Weights of a small masked image model.
Data: trained on photos of plants, animals and fungi (iNaturalist), 77898 training examples.
Rows from block 3 of the encoder of a small masked image model, named by matrix and row number. Rows with one number belong to one neuron. Each number is 128 + 24 x the weight over its row's rms, rounded and kept within 0 to 255. All counts start at 0. Numbers have three digits each.
After each neuron's rows are labels from the 100 images, of 14976, where the neuron reaches its highest value: "peak at" is the part of the image that holds the peak; "responds to" is what is common among them. Only what is clearly more common there than usual is listed. The data: photos of plants, animals and fungi (iNaturalist).
# fc1: MLP up (encoder.blocks.3.mlp.fc1.weight, 1024x512), inputs 0-46
# fc2: MLP down (encoder.blocks.3.mlp.fc2.weight, 512x1024, transposed), outputs 0-46

fc1.616:130180178153179124089107130153141116091152113109172152163149162072114110110077124089159166111141117115114154161144118141119133101132151162114
fc2.616:121130108162149112130123125151173095184094149161097128136101138129146183187161109119140136118134106096135119105133141132124141125105076098154
peak at: middle left; top left
responds to: class Aves; phylum Chordata; order Accipitriformes

fc1.670:098133154153145166118135158113118072165078082113144141140102119153092118163099115135152123172144166152100096094101104123140131135140150114119
fc2.670:166145143166150127081129171151163135158165153111169125105159115132107102107119114128167114123117159104103109137130124168148139151180128137175
peak at: centre
responds to: class Aves; order Passeriformes

fc1.745:164135135105117114145155160152151100130201155159108115105140120110154146130140136075119136125110122122082106111077115117120133114150139152139
fc2.745:148129116143148138090092150133143093161165148104123061109116138160120133153141098179128157132170136176118180154122145103119112156115066130129
peak at: centre; top centre
responds to: class Aves; phylum Chordata; order Passeriformes

fc1.760:148114116106158098124184087107148093112186142149096162098152176153126134125154122101148065115100180105100154113123170132126135132089105137116
fc2.760:116111140138155115132132095128159092102117163142124153114108123136146114102079081138115118122118103118131141096113094162099161125122103114123
peak at: centre
responds to: class Aves; order Passeriformes

fc1.378:145116142140100140146142123118096095142129109129135151091170182094152146094116157164145096114152107104100118112125166120133105150137160091112
fc2.378:110141085142133093142117135135106149156135137155126094088103154132069187137088147082083116142136104113179122080117125130110086104134118137117
peak at: middle left; bottom left
responds to: class Aves; order Accipitriformes

fc1.33:147144141100120112110104121103136097128123131136139156138119148175091150119150174129124133140143143153057100081125116130102150112140155115108
fc2.33:127152141135108155146108162137145135119120149122091141159127131092162065145110123142114106147132105114116123121072157138105119128093095144127
peak at: middle left
responds to: order Passeriformes

fc1.154:128125140156142110156117117083164134112167131132139107162099113206142149109115169152090163091130136125098161181158156126152133136125128112109
fc2.154:117117084130140152090134131113157130109130108139136125112085118167152117113166136126110083139119149104145126106126140120101115141146132139123
peak at: centre
responds to: class Aves; order Passeriformes

fc1.578:093105131129110137109183123118163129104120087141110128124129173105101112083154123151113127107121128099092113085144117142148112112132144069147
fc2.578:144174144163148122118147127165168170135157115162121150114132152141113149119132102156128107103143110106104074126108098127119103121133143128110
peak at: centre
responds to: order Passeriformes

fc1.288:116106095139106093111107164165126143115101085120139151170135141122160153105108136143134157093136081124095220107137177177119143103155114143124
fc2.288:133154129136152121126089127153151109108124084124157178156121111071147087112112141154173129119155127064099135129151153124135111106115175154114
peak at: middle left
responds to: class Aves; phylum Chordata; order Accipitriformes; family: Accipitridae

fc1.67:121142130098136120140101133139127127121108096088158163140138101104103152143117127154096107099143117113127108161101130109121192109166121098115
fc2.67:132151116138120139118138101117159134128128088130180107134121129133115158134099124121126132134139167157146141135107106122118181093093144156124
peak at: middle right
responds to: class Aves; phylum Chordata

fc1.701:144151141153126120138145131150153131146134127148102134140138130132129119147131099114104109105136123118114139169125108128152148083163081145095
fc2.701:132117106171106145162108159095134114168121111136157125158088113123085111114119122149116127161138101163111129119128103160114150098118109178137
peak at: middle right
responds to: class Aves; phylum Chordata; order Accipitriformes

fc1.588:089117119121147116126127126130112150096136131099151116141122147108120094175116118130158124163115162171113144128088107104181142106139137127132
fc2.588:116117104163171145144132147157104187100135153143117093194071148108147111122108120101106138130124157111122155122139142149125157082168118151120
peak at: top centre
responds to: phylum Chordata; class Aves

fc1.144:123158155133142116104110137119129159101150120132126134088139112161119124142128133155131127098134146142140139100134152109087155081143153101117
fc2.144:142145136124137132062111134145089096130114125103153135092080149163121123108146156153132135153158120124128155137126123149138106172135176087148
peak at: middle right
responds to: phylum Chordata; class Aves

fc1.277:125116149128117119149126123113157129111141179139133127115103139124139155140154117116118144108162090116094102099113144163121170099113129126099
fc2.277:104106111135118120127147136142115134164151096149153125145165130118095146106110102158167107139121120122115108090162082146140112102130135127192
peak at: bottom right
responds to: class Aves; phylum Chordata; order Passeriformes

fc1.355:116170145105120117133095147103128098136090132099148149095135111149122129129159083147098180145116131122115171156160139144146125112117121058127
fc2.355:104107121115089141152124105146128198138103140138107141121131117151135146107133137161123155118128116138134141122103156137137111084117120076117
peak at: centre
responds to: phylum Chordata; class Aves; order Passeriformes

fc1.271:146098159093128141140115133096084109156128115134156138120140127122081171066135133129206129131131106148109133123096118108128119174133115150136
fc2.271:113150097138089106161124082131152141125163137143087138111175093069097101157122106160130104083102110111117141115112126162138140096148128111177
peak at: bottom centre
responds to: phylum Chordata; class Aves; order Passeriformes

fc1.109:152144112124116124133168115115078121059097085110121143143157086150143116105128152113138115110118138136135131150130151137136142107156124113144
fc2.109:121113152109109142111126081138145092081119113078149125184112126156173109136142107151158108164142128175147101146167126177103165147103155134154
peak at: bottom left
responds to: phylum Chordata; class Aves; order Passeriformes

fc1.131:166134146119106119153147136148085128144099167084139109191152142145119166169142137104106142118106169113100122128112105150136138173152088121121
fc2.131:111087089162138144154167134126158141137113136130119120127126086143129092120125098112155092162120137143117096134106135141107118112118117116089
peak at: top centre
responds to: class Insecta; phylum Arthropoda

fc1.732:101133183130099118138098133148125086153116145134152132112150122128109127113093127178125135104106111101108126119130150113148152130146132149188
fc2.732:134116078114147120121150116135115129159144107086122123107138133164109091168143109107111121075145146126147127085125156140162105089172137125137
peak at: middle left
responds to: phylum Chordata; class Aves

fc1.571:147147159138120144131133114150136108154136140147173174118149117088130156101138134140091169149106189158112131154157144098173134117072134104125
fc2.571:132127117146173098130139134125144174137130145124122168085109119102164135122113107103144117136109123116099128123129129139174163074169134087147
peak at: middle right
responds to: class Aves

fc1.149:125146135147133143113160125154194129148141098116141098102115129122101123170132171121153104104159148171110109146112125115135123089113113129118
fc2.149:118132130129124129127153131089092076109152155125151164103116155131134120121118106112121071115088155115110108142117119151163119111137161132102
peak at: bottom centre
responds to: phylum Chordata; class Aves; order Passeriformes

fc1.133:131116110105133167143152150139142129146120075107176149137106101132099122063122112148140085121163160143112119162105136115167122089136086116146
fc2.133:147161129178122128097130156159119127144109097124125129150112117107120141155092085135117129124125096119103143123104129118155146091139120160166
peak at: top right
responds to: class Aves

fc1.556:193147139124151150108086066130094090123099152125178089132147118085125149079091156114087102103115150145097091108151128126104140090085161115075
fc2.556:187104106151106128141104132122141071097153129104161130168107078103138142170158169172111161129118097084125122104176146103120155101141110116145
peak at: bottom left
responds to: order Passeriformes

fc1.739:154123119128150124137172114104081115128164113108169115126102144161130146139157130087149156155081119145097132154132132153146145092164150085124
fc2.739:137121117137100117085158170120100120157147142114117112126105119130143112141163139133144111136135152155142117114198138149128113114100121135111
peak at: middle right
responds to: phylum Arthropoda

fc1.417:138143123121120144082138145129137142130123055137115152171139115121132162129095133096085131158114153133108140123122144134100108110100140115139
fc2.417:084137099123103147143127120119141165180171131124144117146108104163118098149122162090150138180136177143152098116134118125071143154112143186101
peak at: bottom left; top left
responds to: class Insecta

fc1.502:145125142121152151105158137098116123099149122180134096133129127140148159183117113128093138131116124135091158109150114100115090136094109125148
fc2.502:132092127151095166197137140149118128121130099152137113147095095084154119099135142111101126119109146144109129167146128109158148118173081162154
peak at: top centre
responds to: class Aves

fc1.352:106137107089131159082088158159177136143135175138091122134096140146128122130129099119106129117092115143123113126145145118115151124129097097134
fc2.352:149165149094106097149137134159123133165108127084108098164100112136187123115160111110141110164117105175158108112121154081139144151093158143164
peak at: top left; bottom left
responds to: phylum Arthropoda; class Insecta

fc1.659:126138136120113145120079120103121158121132121135125170107117111125104136114075109129133106084157125117135144140111115144075165136107097138124
fc2.659:126121131121118154098131148099122110137123110133125125157180125136129169134048110107147152140131141138153108146141175114135129103095117140133
peak at: top right
responds to: order Passeriformes

fc1.626:114126132155114134150110091164166132103135144156116103115137128138143182111077128107112169144132153140139111166106140103148120136151148098110
fc2.626:125148101152135137158177129136167091129196096129109135095145123134169140168106140090082193148147140125160139078109128115131178110132158107109
peak at: middle left
responds to: class Aves; phylum Chordata

fc1.245:099136143132127178042130108117161168114134145107147121159099106102111126125101130133146115128090136133124108132145049126131149080052154131133
fc2.245:105104082120144118103100124126115100113156117128124115152113141146131123115141136114145142110181164132085194086111073111142086149147140108114
peak at: centre
responds to: class Aves

fc1.475:154111144130101173182150198140106095115138120109118120160120136143118134145108113127115142110102113127108139083083130122152095130135151100138
fc2.475:139131123101106118129132143130154166146159082151122102125139142158117156162131077152176103137177140137109155126111096101133135136117119149149
peak at: bottom centre
responds to: class Aves; order Passeriformes

fc1.531:117127119175154133116110134144155100115098106123143145117134147158107142190120098172091151129106129127073137136141125062142124127105092084127
fc2.531:147140088132110176157122117162155121135119100108118099118075154141116121145129153134097163112084113134119135117064138160144132117157110117109
peak at: centre
responds to: class Aves; phylum Chordata; order Passeriformes

fc1.12:152123113145150111086142142083136109133105138081128101136154091129127136138118115104148127111115163100130132131139144111145127126128128151171
fc2.12:103042079138162118103106159158137120150122159115185114114097130128137125115138143134102111167140136127094130166158092091071119127161136100119
peak at: bottom centre
responds to: phylum Arthropoda; class Insecta

fc1.396:134180127114158115133113104108159156114164131131123109127128157130122105148151152147119147152108119132191164099175121127105142105112132132162
fc2.396:138150142113167127119135100135115138151118160133109118153103140124124141175127134150160168162106106129113148114144128158118125142111147123121
peak at: top right
responds to: phylum Arthropoda; class Insecta

fc1.748:118152103162147123144106128095117115069152122136115089134130103140137126157139112104131139116135133089140174131181162134135142113142161119153
fc2.748:116152122158133074094104139139133098125098141127111131166103116131147115135123136124154117151128157153115147152112131132150123120122178085151
peak at: middle right
responds to: class Aves; phylum Chordata; order Passeriformes

fc1.554:130134121140098085122066154129108136113098149161161119107125102085122167113158102107142139144157145123047146128117130120150132088115092140151
fc2.554:087154127130117112129075107159125195157144094097125101088144106122144126155128134150113164123093127139166155132125095135124111121098109157143
peak at: middle right
responds to: phylum Chordata; class Aves; order Passeriformes

fc1.628:123166170090127134108115155112104139132151109121121114152141132178123132142144103103090188155137149123130114108147122133165122128146131153118
fc2.628:116144108118103124152127105148187157129129099098094066095117137113121085121117094179123170170099115138116105128159145136106113133084094142170
peak at: bottom right
responds to: phylum Arthropoda; class Insecta

fc1.338:089149116110150139183129161138135145108176140133107109110163153162165126083111110117065119119114141117099184146117120086083145152078138088135
fc2.338:104090099106134102164089173121153094105111121148120151106132090098100124129141084116094118107132069137140172125100109141133145137106128162087
peak at: middle right
responds to: class Aves

fc1.702:146170080109149159062127148083122148102086138103147143068142121138131095121119157135103150130148181102145088121124120123117127123165116141092
fc2.702:091130113110107143154142112127105097126109157131158140145165152102129131102095187159149117161151151153115076098109128110161141168127163100124
peak at: middle left
responds to: order Passeriformes

fc1.400:065100107196128178102076140150109102148125094150138155112144145107161099165138116119081102120111131140130091116131057110142145160100126104109
fc2.400:124131114156092149156119125142185138135139110092134101130092114100136118116155091112144124104151117130116110151113199099130099087106131137151
peak at: middle right
responds to: class Aves

fc1.10:107135123141154121145111114134138074163143127176110122092154169121156111159163169164161131114123119113113101118147147162152132161125106126138
fc2.10:128131108134155135091136155171112145134149151118158155117147160112133158119163135137121135101137168124162116122130128129102116105137153125099
peak at: middle left
responds to: class Aves; order Passeriformes

fc1.198:136088140142156139107118106147138129141158110198118141107154105165134133145109150090170115167128132123142103128114150142119137173094099135119
fc2.198:118171139120141141110152154118135185139143122131128154098090123081163119148131094153124122105106105155132085145143129158162132102172104136114
peak at: bottom left
responds to: class Aves; order Passeriformes

fc1.334:156124122139136100116160151134152140139107090100104105093093094149104152116102150146135056108149145090096116140119157094140143138083093151159
fc2.334:147136118133157098146126125151138137159120120093106133121122116117148148145102126135144126067106127136127096120146104148180112129128091155138
peak at: middle left
responds to: phylum Chordata; class Aves; order Passeriformes

fc1.564:110140115169099138135166122153157113172114144108110094155108150108126109134130122116153100094143078122128128175105125112155105130122141144090
fc2.564:100111091142133195127141133165126128116145152156113107133162147120130119115152136095099123139116138141107139152122102111079111119104132110116
peak at: bottom centre
responds to: class Aves

fc1.372:100097096156185126134161132129113113116122130133088082140130131121156153145118133125146129159136162142149111162147094137130118107103186082120
fc2.372:076141139116098089101110130141119164127123130115146130098118136129127134065115121082175123161158081098139120088126140134132108131119172151174
peak at: top centre
responds to: class Aves; phylum Chordata

fc1.258:074125126171136138155168158144131110156160124133130118108149135154139109138081157125122133117116163061166093117155100178120140081115124084127
fc2.258:120129091093128091064107095129090142084129083154130108148142116097129123052108083114150081100136082160133092115148120156127129172098146161139
peak at: top centre
responds to: phylum Chordata; class Aves; order Accipitriformes

fc1.325:126134133139155109176126104160120124106151131124111079122113140126115169124110107123143172147124103094136116170069100117144172113099120114130
fc2.325:149136120150141135152153166147148099133144161160122138156133087127089149151106148140118174095134182133132147122161144165080168134134162084106
peak at: middle left
responds to: class Aves; phylum Chordata

fc1.72:156171133123114130073072151143070162118158146130091089126151114149124140176126117119118130105114134101149116122088111108154131166112150176142
fc2.72:131146150156139135115138178128157112137176110145146144091091120123111114114124067141081125118123178134116127145094113102127151106144121116163
peak at: middle right
responds to: class Aves

fc1.358:097098180107120107097160091132139125102122132098109117114144128084147103139107104109115133120119171132100147110121148127118116159150128129148
fc2.358:127119137154168157103133103158156146151140126095139153120084105084129131113157107098136122088121113102132102115120093102161126119102165152125
peak at: middle left; centre
responds to: order Passeriformes

fc1.723:095134127135146124135147123155032146098128136093128141146171138149110115149176099125134126149141123145134129134164161137104145110135158137078
fc2.723:124142153115140132083112157117083132083113151112146148130109120143138128140092144152115104124179142080139103120132144147147116137160091161075
peak at: bottom centre
responds to: class Aves; order Passeriformes

fc1.181:126134137159103100136106145115133155112118126154096106160163153160122089153151120115131149134137128112109100132153153075112117122099126153119
fc2.181:128102113171094151149142140112120176130177102081132127133136125160130096076178095162126158165148158117130107131136140145138167142118169149133
peak at: middle right; bottom right
responds to: class Aves

fc1.481:126078111153120198144110089143121094143127110140167115127077121110136105120185156148162116106158147097142126057126104137134118145091144097119
fc2.481:148146085145169135158130116151149135130138095157102127092126115119136117136146109098105110059135136114156127128108135095113149099111089100144
peak at: centre
responds to: order Passeriformes

fc1.210:104156139146137131134132133142166114107123100126146140085135182171150142146115131139136116099158163120118130114115132101121104115110122123120
fc2.210:073112143151099147123151127118154171135145139144112147143121138147133116122127077138118173093141120154154131065142120094109132116181121175130
peak at: top centre
responds to: class Aves; phylum Chordata; order Passeriformes

fc1.574:141168143108156172170155150131138139148152131152105133160114088154113106121118103128155109146161100110099144135156131099140107124121149132103
fc2.574:103122115130117136128152139134131111125117134083131092112134075129124123141131132135112118079152134128148131145170123123144074104093153153112
peak at: bottom right
responds to: class Aves; order Passeriformes

fc1.737:118148147124101181114125128112114097138127178158169099106136099134133153134146092125148133137110143163138111145132133139156135134130132125097
fc2.737:166138117112109127144118151135122112133107141162140108126144095087119123131137165130145125089089156116123117109139106121122110116174106109130
peak at: top centre
responds to: phylum Chordata; class Aves; order Passeriformes

fc1.147:102100151120147107141136140154139121141157128118134172122117122137168102147118113113132100086143153117093141088147156137141100158113174113123
fc2.147:135152131169124123129156099134111096141121109106150150157150099102145135074150121100101107091123153116093101105151178172140114134129155125133
peak at: bottom left
responds to: phylum Chordata; class Aves; order Passeriformes

fc1.190:111136144102120134119128124158107102131114119151114162114143109179129121103134104152091105108104122104132119151127165109141093139141122128158
fc2.190:157088110087138215107079136147142142119119060137149140157132111118101108139089189146148109131103156137073126131110111181126118100154079144075
peak at: top left
responds to: phylum Chordata; class Aves; order Passeriformes