Rows from block 3 of the encoder of a small masked image model, named by matrix and row number. Rows with one number belong to one neuron. Each number is 128 + 32 x the weight over its row's rms, rounded and kept within 0 to 255. All counts start at 0. Numbers have three digits each.
After each neuron's rows are labels from the 100 images, of 14976, where the neuron reaches its highest value: "top examples" is what is common among them. Only what is clearly more common there than usual is listed. The data: photos of plants, animals and fungi (iNaturalist). In brackets: how many of the 100.
# fc1: MLP up (encoder.blocks.3.mlp.fc1.weight, 1024x512), inputs 376-422
# fc2: MLP down (encoder.blocks.3.mlp.fc2.weight, 512x1024, transposed), outputs 376-422

fc1.436:150130088175163156143090162227076142143115135136159140106077174117160137127065100085106068118129120127108163103181130173176102178163108125147
fc2.436:109135125118121124142112093177122170141147156104167114131094127123088146147051122113129145114135123073133095139234156174111065112094090119149
top examples: order Passeriformes (51)

fc1.27:123199098120092116132145161114184072119106144189158093096097172126131127163098124107093105143080140129170136161146079062120165131203095067186
fc2.27:167124128163160125157130169088122123105154142144122052113098121126125135164156138177164145112146088115082153134164127148181135168100127114158
top examples: order Passeriformes (54)

fc1.271:120128151071154064103093146051108111101118149122072129108132125137117178128146177120138175152108033092144181142138100195171133138149090107107
fc2.271:149143136144093135102139146107115149131126162111192086082159166197060147147144156116097112098095147134128118104137099123113106147144132123124
top examples: phylum Chordata (96); class Aves (95); order Passeriformes (61)

fc1.756:145157167138099129084095127142083133134106137145133130127200090128081123146140127147075054089139120110202106165100135076149102113119154117181
fc2.756:175118122167153120100085118098153096144138124166139114173100090142090082082142121138144116193191113137141093131161113087126129156168165156170
top examples: phylum Chordata (95); class Aves (94); order Passeriformes (68)

fc1.60:069117102087182113147097127150174077165156112095091178142123122094101132150083146107114080134146106140197125113100101132140145080093136109183
fc2.60:160083106127188117138112138139152176173127145144093158188112106117144117142139151131149101139155192097146084146167164121109090098087138127083
top examples: class Aves (89); order Passeriformes (53)

fc1.461:137159155200135119121090103128181101118062110069149143147141119162141174165174153080151100121130112085170158165153159143132161121107162055142
fc2.461:223137119193072151140115119147144145130150142150128067139121086155144178123168106132146101108207191067128193132115156128152121167131150199135
top examples: order Passeriformes (53)

fc1.183:164137144094111149120122146133186072111106119119120165064158147092089105137127093075082144187107105143105145106135078104154115139171122166092
fc2.183:123112155097107097135146162136110119189090092145119175128098082076187104112066130103134089080172078153208172206138136131095181126200095105084
top examples: class Mammalia (28)

fc1.659:124139123134130086134116136110166122116085143157088160115139087126121123128071140109109197139137100124171110113141126102120178113143166179184
fc2.659:170132140155086070125080120124116109120103094138133140168182099123133106159147122138083153090119148111136143121108167104124113138175129084113
top examples: order Passeriformes (56)

fc1.203:098138125132167152146116103194117113124082135153160108158140097116115100085104163127130151128115157116172125163154186125045152127091111188148
fc2.203:146090145089150143201099162159049136155129208132165143126097074134138169065114177118189153157124123105105120126114143141115098152153112093132
top examples: class Insecta (66); phylum Arthropoda (66)

fc1.712:119122126139062114144135120095169092151139073115118148182162138111163126101092180122095060159132094143131143152147132110136077123151143155109
fc2.712:097108114156130135131167110148182114164093116113110118097120189111118167123194165077101047149121065100162156137116107085146085128111108119101
top examples: phylum Chordata (92); class Aves (90); order Passeriformes (72)

fc1.723:108150096091102121080115107124123113098108141134158186119129121128122113191086143117162191123135118142147106055096116140180101168156185174164
fc2.723:155115109172101190155173076158109098140117089098079130113139170073148134143172116135099165128146154091255102094144116123156160122142173081129
top examples: class Aves (91); order Passeriformes (67)

fc1.364:116143126128171113160060174114096187162124136082117120116181161107125160175146102098125099071141105133118133110145145173143116127160165171159
fc2.364:133148120130182149128123167103121091095144095181119127164078164101153144159125133157118186118116144121127157101192102137139124122145094160076
top examples: class Aves (92); phylum Chordata (92); order Passeriformes (75)

fc1.477:103132168136115103180096166089102169060119137137137100190125097135154154183184160140084171176131125142074122090136122114177164094139084176105
fc2.477:146159076109140058128147119097097112164149127122117149139096182174159127157156163123159121125133087087146124126092097137126114172076162150129
top examples: class Insecta (62); phylum Arthropoda (62)

fc1.637:151087186101160120102062149138124104095196109079132131134130204133090131127114184186063132073126148181080160123153148100168110088161113096128
fc2.637:170105125134168105140136087136072075150096130142173179174105153147173082204127108149158141113124093085105086108120169110043074106087091123092
top examples: order Anseriformes (30); family: Anatidae (30)

fc1.490:177045060133127091175130112139155150035121125124098119107121141186141123128231093084132183133198130141119144167092110171163177168134147104122
fc2.490:104171126130119120131094170167141100140173146139159095195179133167137112129108147187132116112095131107106173125084134112148188083136143093095
top examples: order Charadriiformes (27)

fc1.393:089171115166109103067153135136162102129118089103161113087098068114168136132123097190120139134136108161148195153242143130184112179131143174120
fc2.393:119104136072070149160188041144137156135096089148132082106155094114146108090124137152182144152141188135136116094154132143110180106140065083173
top examples: class Aves (98); phylum Chordata (98); order Accipitriformes (34); family: Accipitridae (26)

fc1.83:139118100161143187172124153175136079168148115119131157127095156094137177110093151081123170139162122149164155103180123152114096175113095124111
fc2.83:104084131134139150143134214133093153131157190116154112098125166094073104075144129099120149125117065069177150078200143176115128166158082078154
top examples: class Aves (85); order Passeriformes (58)

fc1.752:153166124128125096122122121129139075087076155191161141151134107083153152120090107089093115154110144064145124102112059067112128174132109123111
fc2.752:134128090085132162138154129140108169114120128125137095131078110183121181145114155138067093116178095099157106100137146152162170214130069139143
top examples: phylum Tracheophyta (27); kingdom Plantae (27)

fc1.270:153125061100166071147121166114119169127140170154150117131089114131175123146123161092125046154161094085166127162054113191119147098160074095146
fc2.270:115125079089153171143119137081108121156214118136153153124108110138118086115037141114127114106092140075161115085073082175114157133150125135181
top examples: class Aves (84); order Passeriformes (57)

fc1.547:116126114178071034130132178151106072107145161050153101116128095191176081202152162068112148139196062137148178114139116172111101101152127120094
fc2.547:135158131126137120117158099147142140187150111139217121098041163097126178098070135129216059081134165164062131120159141079122119096102114174116
top examples: phylum Chordata (93); class Aves (89)

fc1.538:145079151117132089168169141161085134138104121145167170190163132096116126115195106181138146186048162157141119159147116135077153122122106081140
fc2.538:131121168053130137086092126152101135124091165106161129124110114137155120115117115104116096131122116146097124122175157147112171083120078107143
top examples: class Mammalia (25)

fc1.403:107181074102166137077103118133094119116090178100179124096124148137178157117109068163072202145170078188085146089112105110147128139076084109127
fc2.403:099159105128133102137212095145124197118128107087108075129167140114167095117109082145160140110089162136219089106114127159185090110153152096105
top examples: class Insecta (59)

fc1.688:160137120088100162108148177110118115160038125149106101154090125118146133162109105151133128112225078172125143134141148098150089119122153197131
fc2.688:130159118129092146158098124096184137121119064122187162104128113104129156114074088135074112096177131080128195119149180081171150075098152107164
top examples: phylum Chordata (97); class Aves (96); order Passeriformes (59)

fc1.131:121110123200148176090107131154129114130089090111137178082203170143119130110167112127127120090118151134137171114156099099114087121150145055128
fc2.131:113129096151142130140105126140186102139153072090183147183182118127097097145123090112154172139210121130092112135144090097136074173114142118102
top examples: class Insecta (67); phylum Arthropoda (67)

fc1.518:131164145182155115171082102144162153094147153074157136108105079131160106151129181118150098153153116079175106146097138132114110141108110165167
fc2.518:097142111138135141093130161161166047165094133116115091112118162136110131174198120155148093122118173188104123136106139124139106127078161093110
top examples: class Aves (87); order Passeriformes (65)

fc1.188:080153135158197167156089138182117075094118119095159158138058115139079085131129186134129117104166127161163101138154124140072144157145114130171
fc2.188:175136126177112159108142158145146147124149086109144047154095137130119052098189157182156128094089168105094138114119128163085085099178114091094
top examples: order Passeriformes (57)

fc1.17:101111163075098134153103147156171169082133151172117055122143155145144171104113140154180151149075073166067161097122091164165119214105145109140
fc2.17:213160113146104129074076163104088115132084139164159121120104155139143143066100154132162165152196141163162072164086158150192165160147144105175
top examples: order Anseriformes (28); family: Anatidae (28)

fc1.239:079081135104158118125164115147171129135172112117098131168112168086132066162155154104133095114121084128114094163144129083064130136069123130087
fc2.239:113135055075180080130155157108119083107129164184049157118154135165088131151073097067113158155151159126130090166084106145171106073178069140105
top examples: order Lepidoptera (31)

fc1.438:170176081139064110141153120110125132139092114134146169141180099146132065147151139125112110026122176154147137186135092096112134152160150110160
fc2.438:089122116147186107131078185158173061094105172137183155098075113156072077164124150131100180081153184066096105156191132104097171139168122110120
top examples: order Lepidoptera (32)

fc1.313:121123079080179115168134108139129108136156114137127154125151127140130093110174167169126174106080151189056103136153140172123119152096067129156
fc2.313:077082091156087103142180162177043101119091053174105129165048130060115139103135128152156151141183138145138101111142180136103171116099197173161
top examples: class Insecta (61); phylum Arthropoda (61)

fc1.109:074162125145080114154079163180127149110131091150130107137114139063095104149139148088102108088177140106127142110193116086057127158080099117091
fc2.109:105111082127142103141130151125130145097107096112152172146100075118083135060099104126114070174188158110098166149160125109120075155099104088103
top examples: phylum Chordata (94); class Aves (92); order Passeriformes (74)

fc1.209:121170130181102163153218169145115086117109146132127096062123175115151138105084102194124057095172109164119100151106092138090112104096124077129
fc2.209:185156149121122139132140169146140050140145125114099084130073117145176155157150124118180077080169155128102161175133061136130121079179165163159
top examples: order Passeriformes (57)

fc1.342:134170180122135154169166039167173085094105126174163069114142121135154202087163112132097095146107123093165150093188147122120080108149121080142
fc2.342:107102116147083117084140117126090152151118113109100095071165124129113151157104112143137132115177128178177132113123139165139151147155095186137
top examples: class Aves (94); phylum Chordata (94)

fc1.33:084097157103061089192111072113107114145128092164182195147098128113144187063057141133137120086141068081126117130118101113125189108098177138134
fc2.33:123140125161132107129102125097097135122122128106136103128111097109061088141146135185126160164080095105128092091164135078118117129143176135125
top examples: order Passeriformes (50)

fc1.296:147186081120137184109082083143141100148171146055122112191094112135092091082119159140141157140162103157088067116109100114086037109086124132162
fc2.296:182098151073122163157119124083157191119090131095144107165134104147106125165126135118090086138100116138133185138110129134108131124165144075168
top examples: order Passeriformes (50)

fc1.321:080081104136157101108076138151098132153130107238104164115090099073176099114137072139112092153077110106087129167128167148119120130121199159128
fc2.321:143131193146162192127165157093166149115152114114149138111087130150176108150119169151130169160118117150120103042149136126108115142061050079153
top examples: order Lepidoptera (33)

fc1.658:176134105152123176194088099119163139129066165115113130115100149164124108160074168133057109111128100138165144181144095108134117156112121111150
fc2.658:133154100085173137127146065180180092183130131151148108167089142169094154111132182120162116184123168100130103136123116093113118118162168100166
top examples: order Passeriformes (60)

fc1.600:089100078147123136119132083134126126079095169084126146119113097095113137152119116166136158103082120171137085123184121105084125147143099102170
fc2.600:157122121152127135145096104130133093149118188081119101098155082110091128128124112161143170173124095141108109090104141127124066179159149114137
top examples: phylum Arthropoda (78); class Insecta (77)

fc1.325:131112109142151152098167138105079135136095133076129114057114231116101131127112148171162151112068190182153131113132170127192092081228088097123
fc2.325:143125185140084185115116194105184118107104128123115117074153132200124089144114096173127135102105140164106146153108096126160155104168150072091
top examples: class Aves (96); phylum Chordata (96)

fc1.417:164133122141092131154110098186126053201163091065105114092098070072208124149112199137133169131113120132110136164164137055194112135109085118182
fc2.417:146153176196132094112090128108113118118110174137095150146170158123088074115175174101122089165150123167130154104108142136113108095079103133114
top examples: class Insecta (59)

fc1.504:062087107163144127154163149123116174207151118066158130082094162120141151161183204087117172103163080097105120133072066123132145148054178151145
fc2.504:124144139110078138122135115116125181189094123115086163129076141155121116115157172108172109107104171161137068096086112157119158161142184120150
top examples: class Mammalia (28)

fc1.724:143142121141151145122113158174114123170066132107112122133125081088130233172095106122102158116125126088082074129076092149096112141090131181067
fc2.724:094096125170158146112067074110111132116104100196095140124111125106147141170111192086156121168124153124139149095153149140138133088067119117123
top examples: phylum Tracheophyta (29); kingdom Plantae (29)

fc1.676:144159188135136113094100161112142129135129136089103160104083127144099126198120136148063111083107121118123121116136122085143173109130178109106
fc2.676:087118160153098170157118084133108122132115127097125121151127139115193146158152144158118065128123088169151066122109125214163134080191142097164
top examples: phylum Chordata (93); class Aves (92)

fc1.2:121116145110117146085119163174143075147106133114111117171125175169170088117158233107142062127104136122138154173159116204136159099170089106087
fc2.2:086153125068139142152112172143078092158056151134140120128078112155087094152126221101170130160148131089153125167133167084120143093124127115153
top examples: order Passeriformes (53)

fc1.212:127062137080059085144135131119145140110115141134035130145184121155118122193101167162092128155097119112146129144144119147129190150124146216139
fc2.212:118131132156117148125149123175077190123105111100122130145148134152118099134066113140115128123154092145106131101148096151112106107127161151138
top examples: order Passeriformes (51)

fc1.139:137100141141102129127081109133146094053148120104151129106067115137134129132186105123067183197181083156111122117155099109139147121092165178134
fc2.139:096129083159135141092156096120140100121146100145089151148140117100119096155152158162132116122110126139133153119132125130131143156127141105121
top examples: order Passeriformes (50)

fc1.645:132120067170164178132134177140164141128146111169156153141195164136153222151160138142196133130155147113134118118146094114072118123177107188134
fc2.645:092098087117072131134143131161161148128093137162162100072160120122159060080206093136148118072119193163129160156143121102155175112133093118169
top examples: order Lepidoptera (31)

fc1.312:120102117140138114103115098158148082154135158110123118077148156118143149170105115081138184050135111085148126088104118098172148127077072166152
fc2.312:161192051072120110124133095119162165152116139126172178134081161111161118155076119125143121131130161087159040119092124149117116101119137161168
top examples: phylum Arthropoda (60); class Insecta (59)

fc1.701:140171114172093130125102141100126160180122130101093114098123157160156182134136155204127114114078070158139125166145112131107144152125143114145
fc2.701:177166106138110131117134085157167117072153100115171135145095151186127105137135150153135141127064155102184051150116179110170122090104097096120
top examples: class Aves (92); phylum Chordata (92); order Accipitriformes (25)

fc1.307:098166058148139142130112126117189039124153135132117075112112121105107089101089069118098126169170152128177061112120149172133114105103095168120
fc2.307:071157154095125089124085114087149201146181102155090099173146121125102091132059126113122139131172093082140137147120165153121095133134065187110
top examples: kingdom Plantae (45); phylum Tracheophyta (45); class Magnoliopsida (38)

fc1.235:117106115111162132118107125164152108132119115141133072029100159094170041125112109152109125168096140130073158127131059127156095093108120051134
fc2.235:115101108139081079122143114151123064114127132121160175165153100159144137116145126150133156069174141088107112118146143163152116146136127180128
top examples: class Aves (87); order Anseriformes (28); family: Anatidae (28)

fc1.236:169133166121099112064134113149169067118192154132117133068147101096105130174154112137167180181090113129165189122090155100129140154099088172133
fc2.236:163068136112099141165131140153130178126141094126155091073162137068128078168153153121077144110190130127110141089108151144194188117133138084118
top examples: order Lepidoptera (43)

fc1.702:128133151093132119146160131105122142094162142144083144176091132125128130161090062119113123104142135071125103120153079164117127151079137195160
fc2.702:094146165117170085173137137098175177103159116161137194140085161133129156130155115106154129111147191142100119135117123106182094111080177244165
top examples: order Passeriformes (52)